config.toml
model = "image classifier"
dataset = "photos of arthropod specimens (BIOSCAN-5M)"
train_examples = 195000
image_size = 32
crop_scale_min = 1
horizontal_flip = true
targets = ["order", "family"]
num_classes = [18, 218]
arch = "convnext_v2"
isotropic = false
norm = "layernorm"
activation = "geglu"
mlp_ratio = 2.67
dropout = 0.1
inner_norm = false
patch_size = [2, 2]
depths = [3, 6, 6]
widths = [48, 96, 192]
kernel_size = 7
label_smoothing = 0.2
loss = "cross_entropy"
init = "trunc_normal_002"
residual_init = "none"
optimizer = "muon"
muon_scale = "original"
lr = 0.028
momentum = 0.98
nesterov = true
orthogonalizer = "newton_schulz_5"
adamw_lr_other_params = 0.001
grad_clip = 1.0
steps = 7500
batch_size = 256
epochs = 9.8
lr_schedule = "step"
warmup_steps = 750
weight_decay = 0.02
adamw_weight_decay_other_params = 0
Rows from block 7, named by matrix and row number. Each number is 500 + 40 x the weight over its row's rms, rounded and kept within 0 to 999. All counts start at 0. Numbers have three digits each. After the name is the row's rms in percent of the matrix's.
# f: depthwise 7x7 conv (model.blocks.7.mixer.f.weight, 96x1x7x7, trained with AdamW), a 7x7 kernel
f.0 474:546539539535527533532552547544535532533535541536541527538531535540543548531529527518548550544535542531527546547540546552541540544548554544550539539
f.1 100:557505513522518501410482480473551540536457440436436525553557568465445417508528539468494482494470528530512491547519508458538590516514506494459519489
f.2 100:502531562436470488551499518537476494540526449483485480511557558445482524563564597570524479465507521534538533480450422465490533552539510460492506470
f.3 086:456528533475478517513495494516510486562509444489490476464539547536491525582539515518535535591604511500492564521526585513482449488486481453475432440
f.4 084:500553577522521472478524522529467531536530445515493489534504547429496483533522478484539490465514476426453473439471531469468502455401449432471417476
f.5 077:473525505573561493538474550541592571538466462517508542515481447516456441547499444461489479510561520430434508480544521533488548466473518551509517513
f.6 089:548549569563567579505553502468542534549535544507525521473518594500513546475494505511540542555507514497490566551558553516529513543534557490512490489
f.7 082:512551560514446459416497480479453463433478483447497536476448553563516528485492543562568586569550475505540506512518549467461489502535501503481478503
f.8 078:558540581549469454515515502577548505443515478537580524491453551477504516457499490559459454402472479477512465479455464501512520510541467459447478481
f.9 075:465507530557528569519496519534564513541501471478545560498420466541536535499503494527510444516481434494552499497528468448555618483442522481475478545
f.10 080:515463455458408421463533536478455517473453437462453500565435474479462487578491526467502497477527472490498520464473549455510419469493461521498480446
f.11 083:431498509472523540457419476522513505501526475517463525467501573441447483512510500490431476433415515590541486542462470500524514461441442449507508476
f.12 092:498490475532544558548501539514510494527563463492497534550575588531517489460475510520494473468407415428488528514536532479491543462496577525484531548
f.13 085:421447504445388434480461451477426472462518453452506505474508578523477570494508522546500465518520469512534438459482505483512512487504490446496539534
f.14 086:499423464481477518467513441463410446471464527442527495430428463522479466534528561492483485496492442493501515476459456499470504471442429456548543543
f.15 066:521562591522492481561582536511443417453497526525531492532473494426465449523521471491516470485521545541569441468476506550497450506498532540481459487
f.16 091:435440443505486446446445449490542498480412448474512547501454459487510437495528549504468423468475506526485457500539539497432491499537548572515498481
f.17 100:540476514499477430436505488533502474452426551558520564521447520482454459532589526532491512496514567533515525578523455546468546541467455492457513490
f.18 066:512491467543484520562506518521535567532590507544541528499475485426470513508527539470509491528555555542433587552500551503505463496448550552537526550
f.19 054:433548486531524481473389487392505561518533475524481469537510508559517450451422484530487533542490468443473490490502477530530573498498461508503511457
f.20 083:517473491508540547486546516493525579558502531511477493519507504523524512514509471467539598533458493507552495510474413431494502423434515485384471485
f.21 096:431456427483478591561491499489556503521545508473484486425495479530548484484480438501517520525539505465505506530578574542529513434503514527577541502
f.22 073:536531526521466515439457529470506451436423414430469450466463445488450451505436511515551457505481436492551495528497472451505465478462509462464464488
f.23 088:509537491484484478475543591529501498514516502541508427498505517500485548475509476565484534571520536556571487517583563516562579501540565533538542505
f.24 077:548581521565536562492538528543536469515527553522505540496517516585526531519532501508530551523561518516514510530515505526547474565565554539549579542
f.25 090:437491485443499489457490525508502502434432528565531489482457397496552501450508493407425479526492541551452514514501529555531477458459502543499492460
f.26 075:558573477481546447488562543499563489429467470490414503467438427468474452514521523534500485455512535484567504515534501498491487565545527567518496466
f.27 076:477544538554485509468495530485535521507488404458434467468509472468446434441419484458498523469390433500478533530554481495494470512514528506474476467
f.28 065:518517544486462443423500524493501453470487465492574524496455440514529482469520504544517553512449503460503489473470438481532512500473378432442470435
f.29 081:557507447529539520492557515485501537538468524544546530612590574481483484529521566575497469513548558506511488513476515558518499551524502484490478452
f.30 073:449496509510548551525541467510570487500477459436431530493487526536545502459441465434513567540539466450476497546578559499496475537549525547526467448
f.31 076:516538535498553521489513493487506600506566573489473498534577527502370424450474472484488498508512513461492460551530489515493481425485469514489492465
f.32 084:541556514511492451495527481547538431480470559553563542445459510547529510513462562533525499549510475553589537565518472533551523556534534473494524537
f.33 101:506512473496524540512500509468463517548512566586511450451493495567542505420415455514489506559497483495465458484521547511516454430444562576517476493
f.34 077:519492460438530535622497540573479459512546416465529511433481551507435508518506462499510473522503463428470512487476442442505524511464496450519511507
f.35 113:544517521497479494474537525463413470446476465445437396453440476471478466464509493470500476453447504455476553491458430458446492482545531479469480538
f.36 089:507533494538509455484454481550484448519528496527565500445509516454439489489532594494463499503510495508539452496460446481452466459428457424461401477
f.37 064:463467549488487433415515465476448477496478455509470452522522526445504490391484516492462558541450476502461531571535458521506502566497515465457510570
f.38 118:512533546530492474449465486498522511460405459418446483513494469451459426523512509479497493534520535548494513537562538495505460532573521492454417428
f.39 072:539550516510505563527443493503498459538525472440388439468522483539479487467460510523565448437464498518527524497524501565555457451533512496502425462
f.40 086:459510532558494443384430507513512510457441457488555488535496507428445498459475493519484492521456512466501495458497512504483438491435516558486472409
f.41 086:487475473444482540555459494511440473558556545520517498482452497478519576529564449492573510516514472472508544470434449434468479519442424463461526512
f.42 063:494566544480482414443461495461393474476436512457478486506481521548494494513520524504567498493532573532526513525504523588528521484501537526562566519
f.43 082:544500502539543486478523513490552516454458482474431485506483418484474501545402506489497461519489449530499486519563491487458411470497523586498449414
f.44 073:466459472495515538590484486481569512460507523596593509513535564525491581577466535522531498544492475473518500463518568537504515488469482550514498471
f.45 073:457442397493548558558468444517588588547498448496503500486571539508524536502516513519518536501509550495519514571497513503454542501552512504533524527
f.46 093:514485492544519483495476505554601481500466499550525473427433404512539505480523506497492441509556500511483516492530564505520491434433534592507523452
f.47 094:395412470486536585513499508477498519572536578530495494500513481532580460457473484523476506493508523473465428501512477507525474409459499500500525464
f.48 091:485462549487543515476484493445466487473491546474439458532511465486517479530578573480493502457473559571531444421470509506454433486515522490511432416
f.49 088:528529502463494444474551546527491474506581443467522599492470553422473543506563537543448429467447484528502540510503453510524536523529511454504491453
f.50 095:425429452460550514509463512491496552537527523535499530568439511554525500513462420467516558509491434431505487547568497431470527498515551515508505539
f.51 098:436516484518467466483468481488533478496486488573574469448400453532573594506477440458554516492480472463451553510504518479513504539524495506481495430
f.52 090:551492481426437437487537562428388438508512520508464464479475454477466488509497503518442481478525474488428516515477549509458450486484445472442486495
f.53 084:442483552470473532557466513529459518560517508526550550550487531444504571571496422456464501600526498501504518527559548513501464545553513495535519525
f.54 079:511547504510433431449531557562511480474476527499529497527495489410459445414477443450471450429467501490495510482416481530541509469474482496545533483
f.55 102:536555545550523476492557543517500499420452523510501496513500556479479478474504575584497458524507506570524487504506517457501457525465435418430453441
f.56 073:501552491455508497458484518539475434535570490520533509512501520527546542586610559501534542544487499482511443482482483512474451481443458406476516525
f.57 093:503548509512523511508482552504523535502546515570543465467542549564559514469459512516553495494403409490492499543531496486444530566517515535436427479
f.58 090:470458439526488478441546527477540537526472572552456552517480380509498538598511486495537492480524543534557521503478503549469445536512514504502536463
f.59 078:527479444444485441457495503538542526534441462516569518486529467463520538532504508482475492475557536480452399418460527495461520464491478512437426546
f.60 076:525480514483439422446454484500455463431463419477548525534515436406486507462504492470441518495411469479516541538490484465495499490559479478527456510
f.61 082:444414471474516461443450459518490436406437477481508473465447476462515512506518530591507516446494510459506485452433480448484515501468483500429487506
f.62 084:483440461526574468500473424448466435463535492512484497477445513541574553559484407512509575544495499444492507487480502444474538495499480541464455499
f.63 094:454420486451444474451433434501464498501460494538512462509485505534553515484459436457457438470542514547546479511446495547561517476465472483534578534
f.64 079:523501484456443423425476421475447517472425479479451511540476501518515527542453528474572582545536500531447547482508552473491453516474507535513459481
f.65 081:435521527545596580552425478514510503542492542526467474530462449538589539521480522553503556556478474493531483523551529473500480487511574501516495483
f.66 073:462442455461542520547460422436493544520565499498453433523495463568552517515523499512502532563472525549507498554517449526489410497498518527465435513
f.67 090:515440437450423439534481486478498491502517509525512537539568568540543469544585471452453514486505546467493536551469430437501521523541503449474528500
f.68 073:440473580534548544552436492573530514528499438501476462472515502488493467450534542501466424493545555554553522515518501500435514564480505540440481464
f.69 095:473473390358458490445444463446430512478466511491514505513494491454500492507543564494515512459461519472479478501458501501507444480454525527522498454
f.70 077:503515465487535495455452488487522528534537491451557543536563613547502536531493501521563542498506439500450545535556488443501515591546530489523542523
f.71 082:603508512554508529497512504508523528545506500499488488503522511595581529531474475446578548549533509447506516503491539491543515573530470530519584560
f.72 120:476507520512496568543536498484495503529556517496479486529536574467446435441503531536484432438456499532552529524478496541545573556526560515496565573
f.73 070:468456411514423452506537579493482473475471533534485514519522516507544543539447507584493468522512444499477517435541546560563501522468476568507544505
f.74 085:449488492544487547519508535541493530547518432514471535528540520506515524491498492525522532478464447487526551515511482409487495486520492449363394463
f.75 084:615577557520461456519499506471476495494571511495479439484513512509516534501520521554499476456495443419425500546545528482485518512509583528535525539
f.76 084:451517550498488517552518495524505463533575543529485458440541580539560481400479479532470497466451447516545541527541475557499507485428537476524537517
f.77 093:439408469493493507533473467503454497464504502510554491441439521522525563540535467492525523568599601524525536512525565507525513529519522522539486471
f.78 082:568499463446482500446437451407442521525464454478484552512527444496512505406465479485459505506437470514548480527531472433512496511493532536553545533
f.79 089:524581543504531455535592541559558517562541488437421457536511492481439438497512471478518470486472525468485560475501502542490503478476528562535511547
f.80 076:463470442417444463554425443477503489489526475443495510486484515593542515546526470541544572539547482464424502483486466506501506472468472509519534556
f.81 131:531489526521529568497550538516563528531528548534528553506548549515528543530486538535518535520526526536526566557578570553497508548576544562502474512
f.82 078:503522543566495556564498536494438506562544510528520518515563572456488489512521522564515529470523573519533499479552558500458477491529528552444403484
f.83 077:490464539526565579514448403424526524509485475528458471482464482545544487439471465519559541570472477533559527550521489479469482505535532534556504481
f.84 087:444455421427482514501467443449457503504535501463487466511458474460507531557516495468441492536459516514467506537594529522471490470582573550551492495
f.85 092:436476520540485518526501512510504552477519530529540510523508564486476476387477533515498434442485483584561489423462479487494512454465519427461475439
f.86 097:468516544470457412435541515539482501428437564534543462466487462528548619459484508502482478517503517509518448429522533547504482463470501508529517503
f.87 097:514497449439563554509481537484474513559534528527526454515554557567573503513533491498531564471451516427516434516498543570496506519508443496450448470
f.88 086:532519517522487487497477526592547545523504400503486540514595515451480503560562550531413506481525524525563478506540567546503494481526509544516512482
f.89 100:498517507577517514519547531517555495577516555521493508524571545534507504483568618512501489536544560475513505481494502438435439514501501454444470525
f.90 074:536500446446470525502460446496540504498510433447433485486497547491491476451481458509454447455499558519566488535518551513490543496503510618570475553
f.91 075:509496524492490580546488506488472490564490494498468478549526488425508510501473538533517517528407444441509498500464465504554593454501473504543607550
f.92 076:541489540539504412461502451483444421424459443458510430442509465485467548459509560526532499558519523536444465474525517497537491489453468512540526522
f.93 086:497522469536542509522565487516552517488480563502538537498520540476502573537545528504391432502479445426501462471490405433485499469516483457489519469
f.94 211:536520534512541558542558528539542552544529561548541525522522522552532534514529528535536519528511540536530536523537549557534523559546567568574516522
f.95 087:477512502573566506466492524547537566537511576537482460486573478560524456376455495544485529499424489486518488506486485533484471520499449504516459468