config = dict(
    arch='convnext_v2',
    model='image classifier',
    dataset='photos of arthropod specimens (BIOSCAN-5M)',
    train_examples=195000,
    image_size=32,
    crop_scale_min=1,
    horizontal_flip=True,
    targets=['order', 'family'],
    num_classes=[18, 218],
    isotropic=False,
    norm='layernorm',
    hidden_act='geglu',
    mlp_ratio=2.67,
    dropout=0.1,
    inner_norm=False,
    patch_size=[2, 2],
    depths=[3, 6, 6],
    widths=[48, 96, 192],
    kernel_size=7,
    label_smoothing=0.2,
    loss='cross_entropy',
    init='trunc_normal_002',
    residual_init='none',
    optimizer='muon',
    muon_scale='original',
    learning_rate=0.028,
    momentum=0.98,
    nesterov=True,
    orthogonalizer='newton_schulz_5',
    adamw_lr_other_params=0.001,
    max_grad_norm=1.0,
    max_steps=7500,
    batch_size=256,
    epochs=9.8,
    lr_schedule='step',
    warmup_steps=750,
    weight_decay=0.02,
    adamw_weight_decay_other_params=0,
)
Rows from block 5 of a small image classifier, named by matrix and row number. Rows with one number belong to one neuron. Each number is 128 + 32 x the weight over its row's rms, rounded and kept within 0 to 255. All counts start at 0. Numbers have three digits each.
After each neuron's rows are labels from the 100 images, of 14848, where the neuron reaches its largest size: "strongest on" is what is common among them. Only what is clearly more common there than usual is listed. The data: photos of arthropod specimens (BIOSCAN-5M). In brackets: how many of the 100.
# gate: MLP gate (model.blocks.5.mlp.gate.weight, 256x96), inputs 0-95
# fc1: MLP up (model.blocks.5.mlp.fc1.weight, 256x96), inputs 0-95
# fc2: MLP down (model.blocks.5.mlp.fc2.weight, 96x256, transposed), outputs 0-95

gate.62:144149163152146162110172121072184141146067100151172117125133090139083135198138128072160088107116143142139152146080083139137114155107153112129113125111107146113036126092170125129124150164178175106111112185122110167066103104129069119114076175105159161123077144131103157067178167139135103141
fc1.62:088114122139090115138077089166097136112144116130138120148119130118139149089105101182124140169094143109151114114129149124050128129161056170108165106171153045168213148130142133178158171154042098129109167074107148107131130083142140122137151090152106118107150121149133144210124107099139166076
fc2.62:125163086116056139167191117185113210164109126128175165111111126114116146061093150140145112107115091139147171113156115117127108111092139118153092104117103130159197134117133080132099113124139097093122197155154136165185168110147133199123166159086095161117176188092100166110138088105111125092
strongest on: order Hemiptera (31)

gate.104:085117122075159145129178151125189144136120059142100176077122141167133153150133115126191158093087113178142141155094105171131156160105146092108113097128125149117137111149081145106173034075127077111121026123113063152119119138128110135130104180135131127129151152171126147131158153125150119197
fc1.104:181118093109056067149109115137068099136124160141133170136151142110127048055184063173136092143141135131093163134133109118177123119162158128124134157110112078108083158125155145135111153172106105073141157119101176100136160154111124085131102196135179151108143136157108144134100163163095202136
fc2.104:255130099145092081132133110109131158122171112121118118116096147134124054131161114141144130103131110119102103112101121111124107130112112091133151105170125112081119111087131181154115093054149101085128154177099136116162114135147117105148127104156058125169104138120070113125160124097158166167
strongest on: order Hymenoptera (50)

gate.87:088160161153145172093140179161087077174087131095090127190141134150105136160088197182189133098026086131070121158126142102107116134124147178110125121146169139098100138145102153068106175138131134106145126125152082105141163111119097168107151130097133139083104136121113144163144101125079117194
fc1.87:070085166106196145125106115137136175124079087083085165121114108167089170185112189145151152087106130190150168142125103167106124119080106117128183152106115200157144131155115149125114145059149134167113147144139042129123105109112099146102167104084122081156144113074113101122127143112158081146
fc2.87:000150128119178135124101162147138108165102123069146151134192092086109176124124138161103118142166119161138148139131133113161157069126144142157122071128152126123160145140148135127124142149114128198119120089141130131121157153145157119173144134137227144106186152132173146131066197120184131116
strongest on: order Hymenoptera (43)

gate.3:159096127140129125065113135154116204149148193073122123060114121202098149144118119112167156161102120166071101096095137132132068140156121145147132127173169075105189091157147117205102171121121136112145093083084149091067146146156118093124143145130096161155161137089116138120075104116147153152
fc1.3:116143112099137183175153123107138077107082076163148135185126124064151099128161134118105089070145152097186144153149151129132214108096154090092126125104120173124059153103107137092133077163136114124148194178158156174131100119140122151105104083107128073112094150173110117180160146145071120114
fc2.3:213172131145029110136096145132131115142135127098079144153137157121117078150091156116096119090087107091186072094143140190083115136160127118159090088155154095066094119178088129155150095105084106117141184149125091105063111115098093138154127112121080139162146129146124159165132107185133138117
strongest on: order Hemiptera (31)

gate.111:105208102131169100104093095118113169187087029109157143101133114105135163140158140083121111111107155160055140123134123126116144161112156134146115103093074166161135114120095140138169103109139074155146121121106167098095144193193147065124072179135141196107142156140119147096155152092117126132
fc1.111:084045142124194171159184151136146121090148075093131162177119163134162119127107117120134193138122097078183126127109138100152157117145119104113144111177194079146088110068120106111101170186136133119132096089137093151129084098109141173088179093096143130147108121104144136111158145211106096121
fc2.111:146152126176116136125156128159141078129196154155095128121120133111150156074117094070168123149184139168160118121139156113083131140084018138113090100115152120125145117169120091081111101091124149103089135180171090115119089133088129106139178103104095151162097076178130176128068127142157173183
strongest on: order Lepidoptera (25)

gate.63:131085148125134082156105118086148113108131179143155163151092092078158150156153166115120102179143081113147091139084123173103057154105106165109151151079142156131090117109121139133061142152159124125120116121080194054145141105101123128070167195145101119182130196128139142094166085094160157160
fc1.63:100142143116158186112127139174085100132138084104114072138174144187084110126117154115138147081126138161090115131125100084176158060162114144138111117191123071157135140144093141113171100120112097147147150113172076189115164151163102162214084067112143110124121103093132123143134194155076090137
fc2.63:096102147099106131063110153128169133154177114144069193130135094102133142157153132163194075139139124085178148166102101156102078142157091108139109114161130094075105116112095147144180168175064166102097168114108128127125173164162074081149149058132105132107115123106148094124097096106173076115
strongest on: order Hemiptera (29)

gate.179:103177119133128145122160145157069095186133106108109133162198060117071183113105143168143152156159087129127089133157166204145115107106082134080130134093135147164102136140132104117154118097139067131127140125114134166116193166146105145144124112130122106068140074170124102100154179040151168102
fc1.179:113134101130152130151135147111165135093090170054144090107087159138084087156149134093126107047113121077167085159141064083094107151144137120090139153162130091097231167166091199114132119150151139138081109102140163121156122109173095104112160128134159140157130174105154160182118127159141088135
fc2.179:101097139106108130130148183148138154091129170153185134160078160138143134130099133185195105161161136173129100118122136142116115099100119149103072147129134137170138157136154169182171126128153126119088065164091154081104118180144104130071089051111100142102145106123087112090073133215114074089
strongest on: order Lepidoptera (27)

gate.120:107092128098127126142090105197103115107167167131137065121138107144145119147132119174226126131107164160113178103153126105123222164127108130136135119144148077114113142103073154182144120139044093119098131142177091097105170139092117140108165150122142138112064119130103140216105134151102118086
fc1.120:129101110123089057184065133158123132180148107105131113090114097147138156135146181122165136143101179174144145130107182050140255106165149156159086104143106112131107135098079161116102150139089129119099167108128107135110142114068171138123149181090151118123152127073084137119126126160155130131
fc2.120:080109083147121174084153174112084088131094148112110152080157180169119153168143152189113147139182137160134146132168072101093130143157122099153211109116152121117134124185155136143150154165139074150132121106172152142126126136090119147146165084082146110113121066136144128150153042106144178199
strongest on: order Diptera (60)

gate.143:110131128127079104177143150144111137110154123065141135131152138072151163137133108138169111119079162162123112052135069141153068152073082052100101113156131150128070138206141110158120174130178190156181110149128096129155173142133102050126145128141152090115168112147085133154130169141155127120
fc1.143:138142117137144139085152125104130108157123123149072114128164122207137097147114124158028189148150105135113168157168159093073123116165193152153130134141131090105151084077121132135109076174071095121103112103146107170084072121124145203162168166132088138136088150128133132083140059138113133132
fc2.143:108170130099192135116071106170094130106106151109097109123152133133072154072106147121185124124155139147162192173141130152069155150150098092097144126148195162146107139100169130196125168082191174153105170118115132101141157161118120079117131097111132152125125112114145155095102046123060146173
strongest on: order Coleoptera (37)

gate.232:129126163184112109127116105084135178206132103137077138178137051125116156137153138123112079117155134129147046200092127146118142134084088096064145128140088086114085129111151092162155150106162162113112163171097158107137111145133151120162152115141130106197150161150155077172125167124094085079
fc1.232:125104102105125168123132101117100122042140166063193074072088182168106138145086119108105152115099122154174178108177100153124104116180142117162119150130123161114134128111128142101148133096090118129167135113139109123138124128148117098093147150185128135100046161099165221084146072125156172161
fc2.232:137070155079118139088109144111140103152177095108137093188127130136134159121147088134140135178105138129130145168126135107147178091151186090143159128123141063121138082141127114114145136097123170126141167174088255113139080134130131099111134169173151150120100132081118174103059156162119079101
strongest on: order Lepidoptera (34)

gate.236:113152103155114158147102175103112134109122163194069152091093094124197140137068075128168126102137125151092139110178145119154157072041123145106134144103134146077160135125144093145162163092102129101153114117132091143196087192215088099114110141129113181127138130135092120154102153153167107101
fc1.236:115122084114128116143071122109092156110147130138110169123158151166169147140103163201142123165088092129138119155155109093086102149090136150066098076072132086146177156150136035217145137159182135134120154124108135100150142117143093112143080113151148166155194130061104147161097104118148114089
fc2.236:072147130136173094177147119134146112180114097137178138089159129126170065049139111120130132169139082129156178146173137151123094119140120131145131179127138117140147128115139135088090087105066128074096120133094119175171149119146173146111120077144184078141137178123056182167160105146133048126
strongest on: order Hemiptera (29)

gate.210:129082138116168142120121159127163094166069090099112078105168079129113168109123167105156166170137086151151089136101133107206117132102126139131107100150093141122114116139116138113143189196172128059153167086127090072148094133098150100132120111111101172040183134144138088174142183145172120119
fc1.210:117077114123146113115155139104147105161135120092090086102088131084086198094092157165129154171130191124154075172167141154155104134085153120148107155150085136133103144131080167089122184176129112104117149115133147070152076141097088076111126176144129127062187158111103110159178112199098150138
fc2.210:142129125128121129134108087057144158165130173169094142136147194125107125183124141137139114152172154192164081139156126106133106148120157102156138119126108083129174230042100102077187161119199143127120124167117134159126101109117123186132054096123119096103141159106105080142163110136100127122
strongest on: order Coleoptera (41)

gate.1:097119103140165177138104130148175118160085122161098099142138123152126128118155064152156118115144098126091129202113131120104066124148117158151125185142107072132111151115195176121128097174133165112142115120106142140086130010123102127132126169182085154093124044153067159143113128124083158136
fc1.1:067107153118156141126151194163157178119124106122109106141092102109133229208103180107115140112094132171138122134166115137113101161085107129155151127124149195157186122117083116100117126111138135197096104101123067099073091127106099209131122081112104122109108096081141115132151134130170091123
fc2.1:000117188111179156136113113137134117113122145129151172096187129091079174140126146169117112162156139108151114121128144165131179107141077132120154128117158137177153123123128093120117150174165108147137130142205106154111141150159112170113135139068174118135122114116157173159115159148131082109
strongest on: order Hymenoptera (43)

gate.125:081097110142100095166157145120151170152128099112098082129116094154138165178133128110087158099122179105185088089144061161134177170141148132112110090049150177146130116162062107147105169134151094165121146113110131063119158179142160115088135167166095062129063123132105138098186139133117150123
fc1.125:128162163152116142112152162154091146141138134084171117120165135097173158098120100133150127101177215151127136116122150108160158136095117093108136111141151067117063116092149158093104103120070131110145120061134118184064167129096136127109150129110164189112208104114089138212061103152149105136
fc2.125:130091104141142146148107171147093108138107073166168182137092120128102152117120081085069109079121094112135105145167143114131148075231116172126156157148074152161091146115140106142130130164137114097139125155137147082082100145020111162122152167114068168138109146111104133150155189154093139111
strongest on: order Hemiptera (34)

gate.185:129145217125109068151143151082157095100138100160075113058082140081108123117141121112133140145145101086130104163158164193166111100147204125061147122034114115128140150170135156161149116118159106127155100132108146128099149119116130103148129131137093131181166146216107108100139109093163100144
fc1.185:119151180135129086147173125125147095083168116147106099091076113139149153103135136118090163160150095145088153139121216203153115083090182135068146133104086120098150146144139175155120163129157109104187059161094126087119091148093113105108112126126125108150161111175095096138155136044162136176
fc2.185:095150153125153144108115116129141114125140077131122122137054143101112152159106132092135183094123088188166086210116106139111106109125170120096126093095127089129110155096136096146119185138161120046107109159147049176130147121079135209147110127125196101073147121153068138151096166137144154101
strongest on: order Hymenoptera (44)

gate.241:089064137153161150140092151151123073139112072085104081124124146148124090160073135132119084132083119200045138175078127111117104165124060127126132123075139180147170176129106154172139135104115159173166120162149124129180102127144072159115121101132050129166144118163160158089123119125146147142
fc1.241:098186138116151114125156114097158142099132163159129102129125115093122213127137159118087133093177103107217100066139108172108106071108112171126105110119143104127147144140107091067128083178152082174086113123142196101087140162118205143091163136141134117065129092072107122130143152129139096115
fc2.241:010113110083142136184131115168101141157137172148110166063099115102121162085108126122079126149159155114147104099145177154106157169127141106140162113114133141175134109115106202094144134152126071175109173072165144121110175111162126084122126149104194155153142155128165116168130157092142133069
strongest on: order Lepidoptera (41)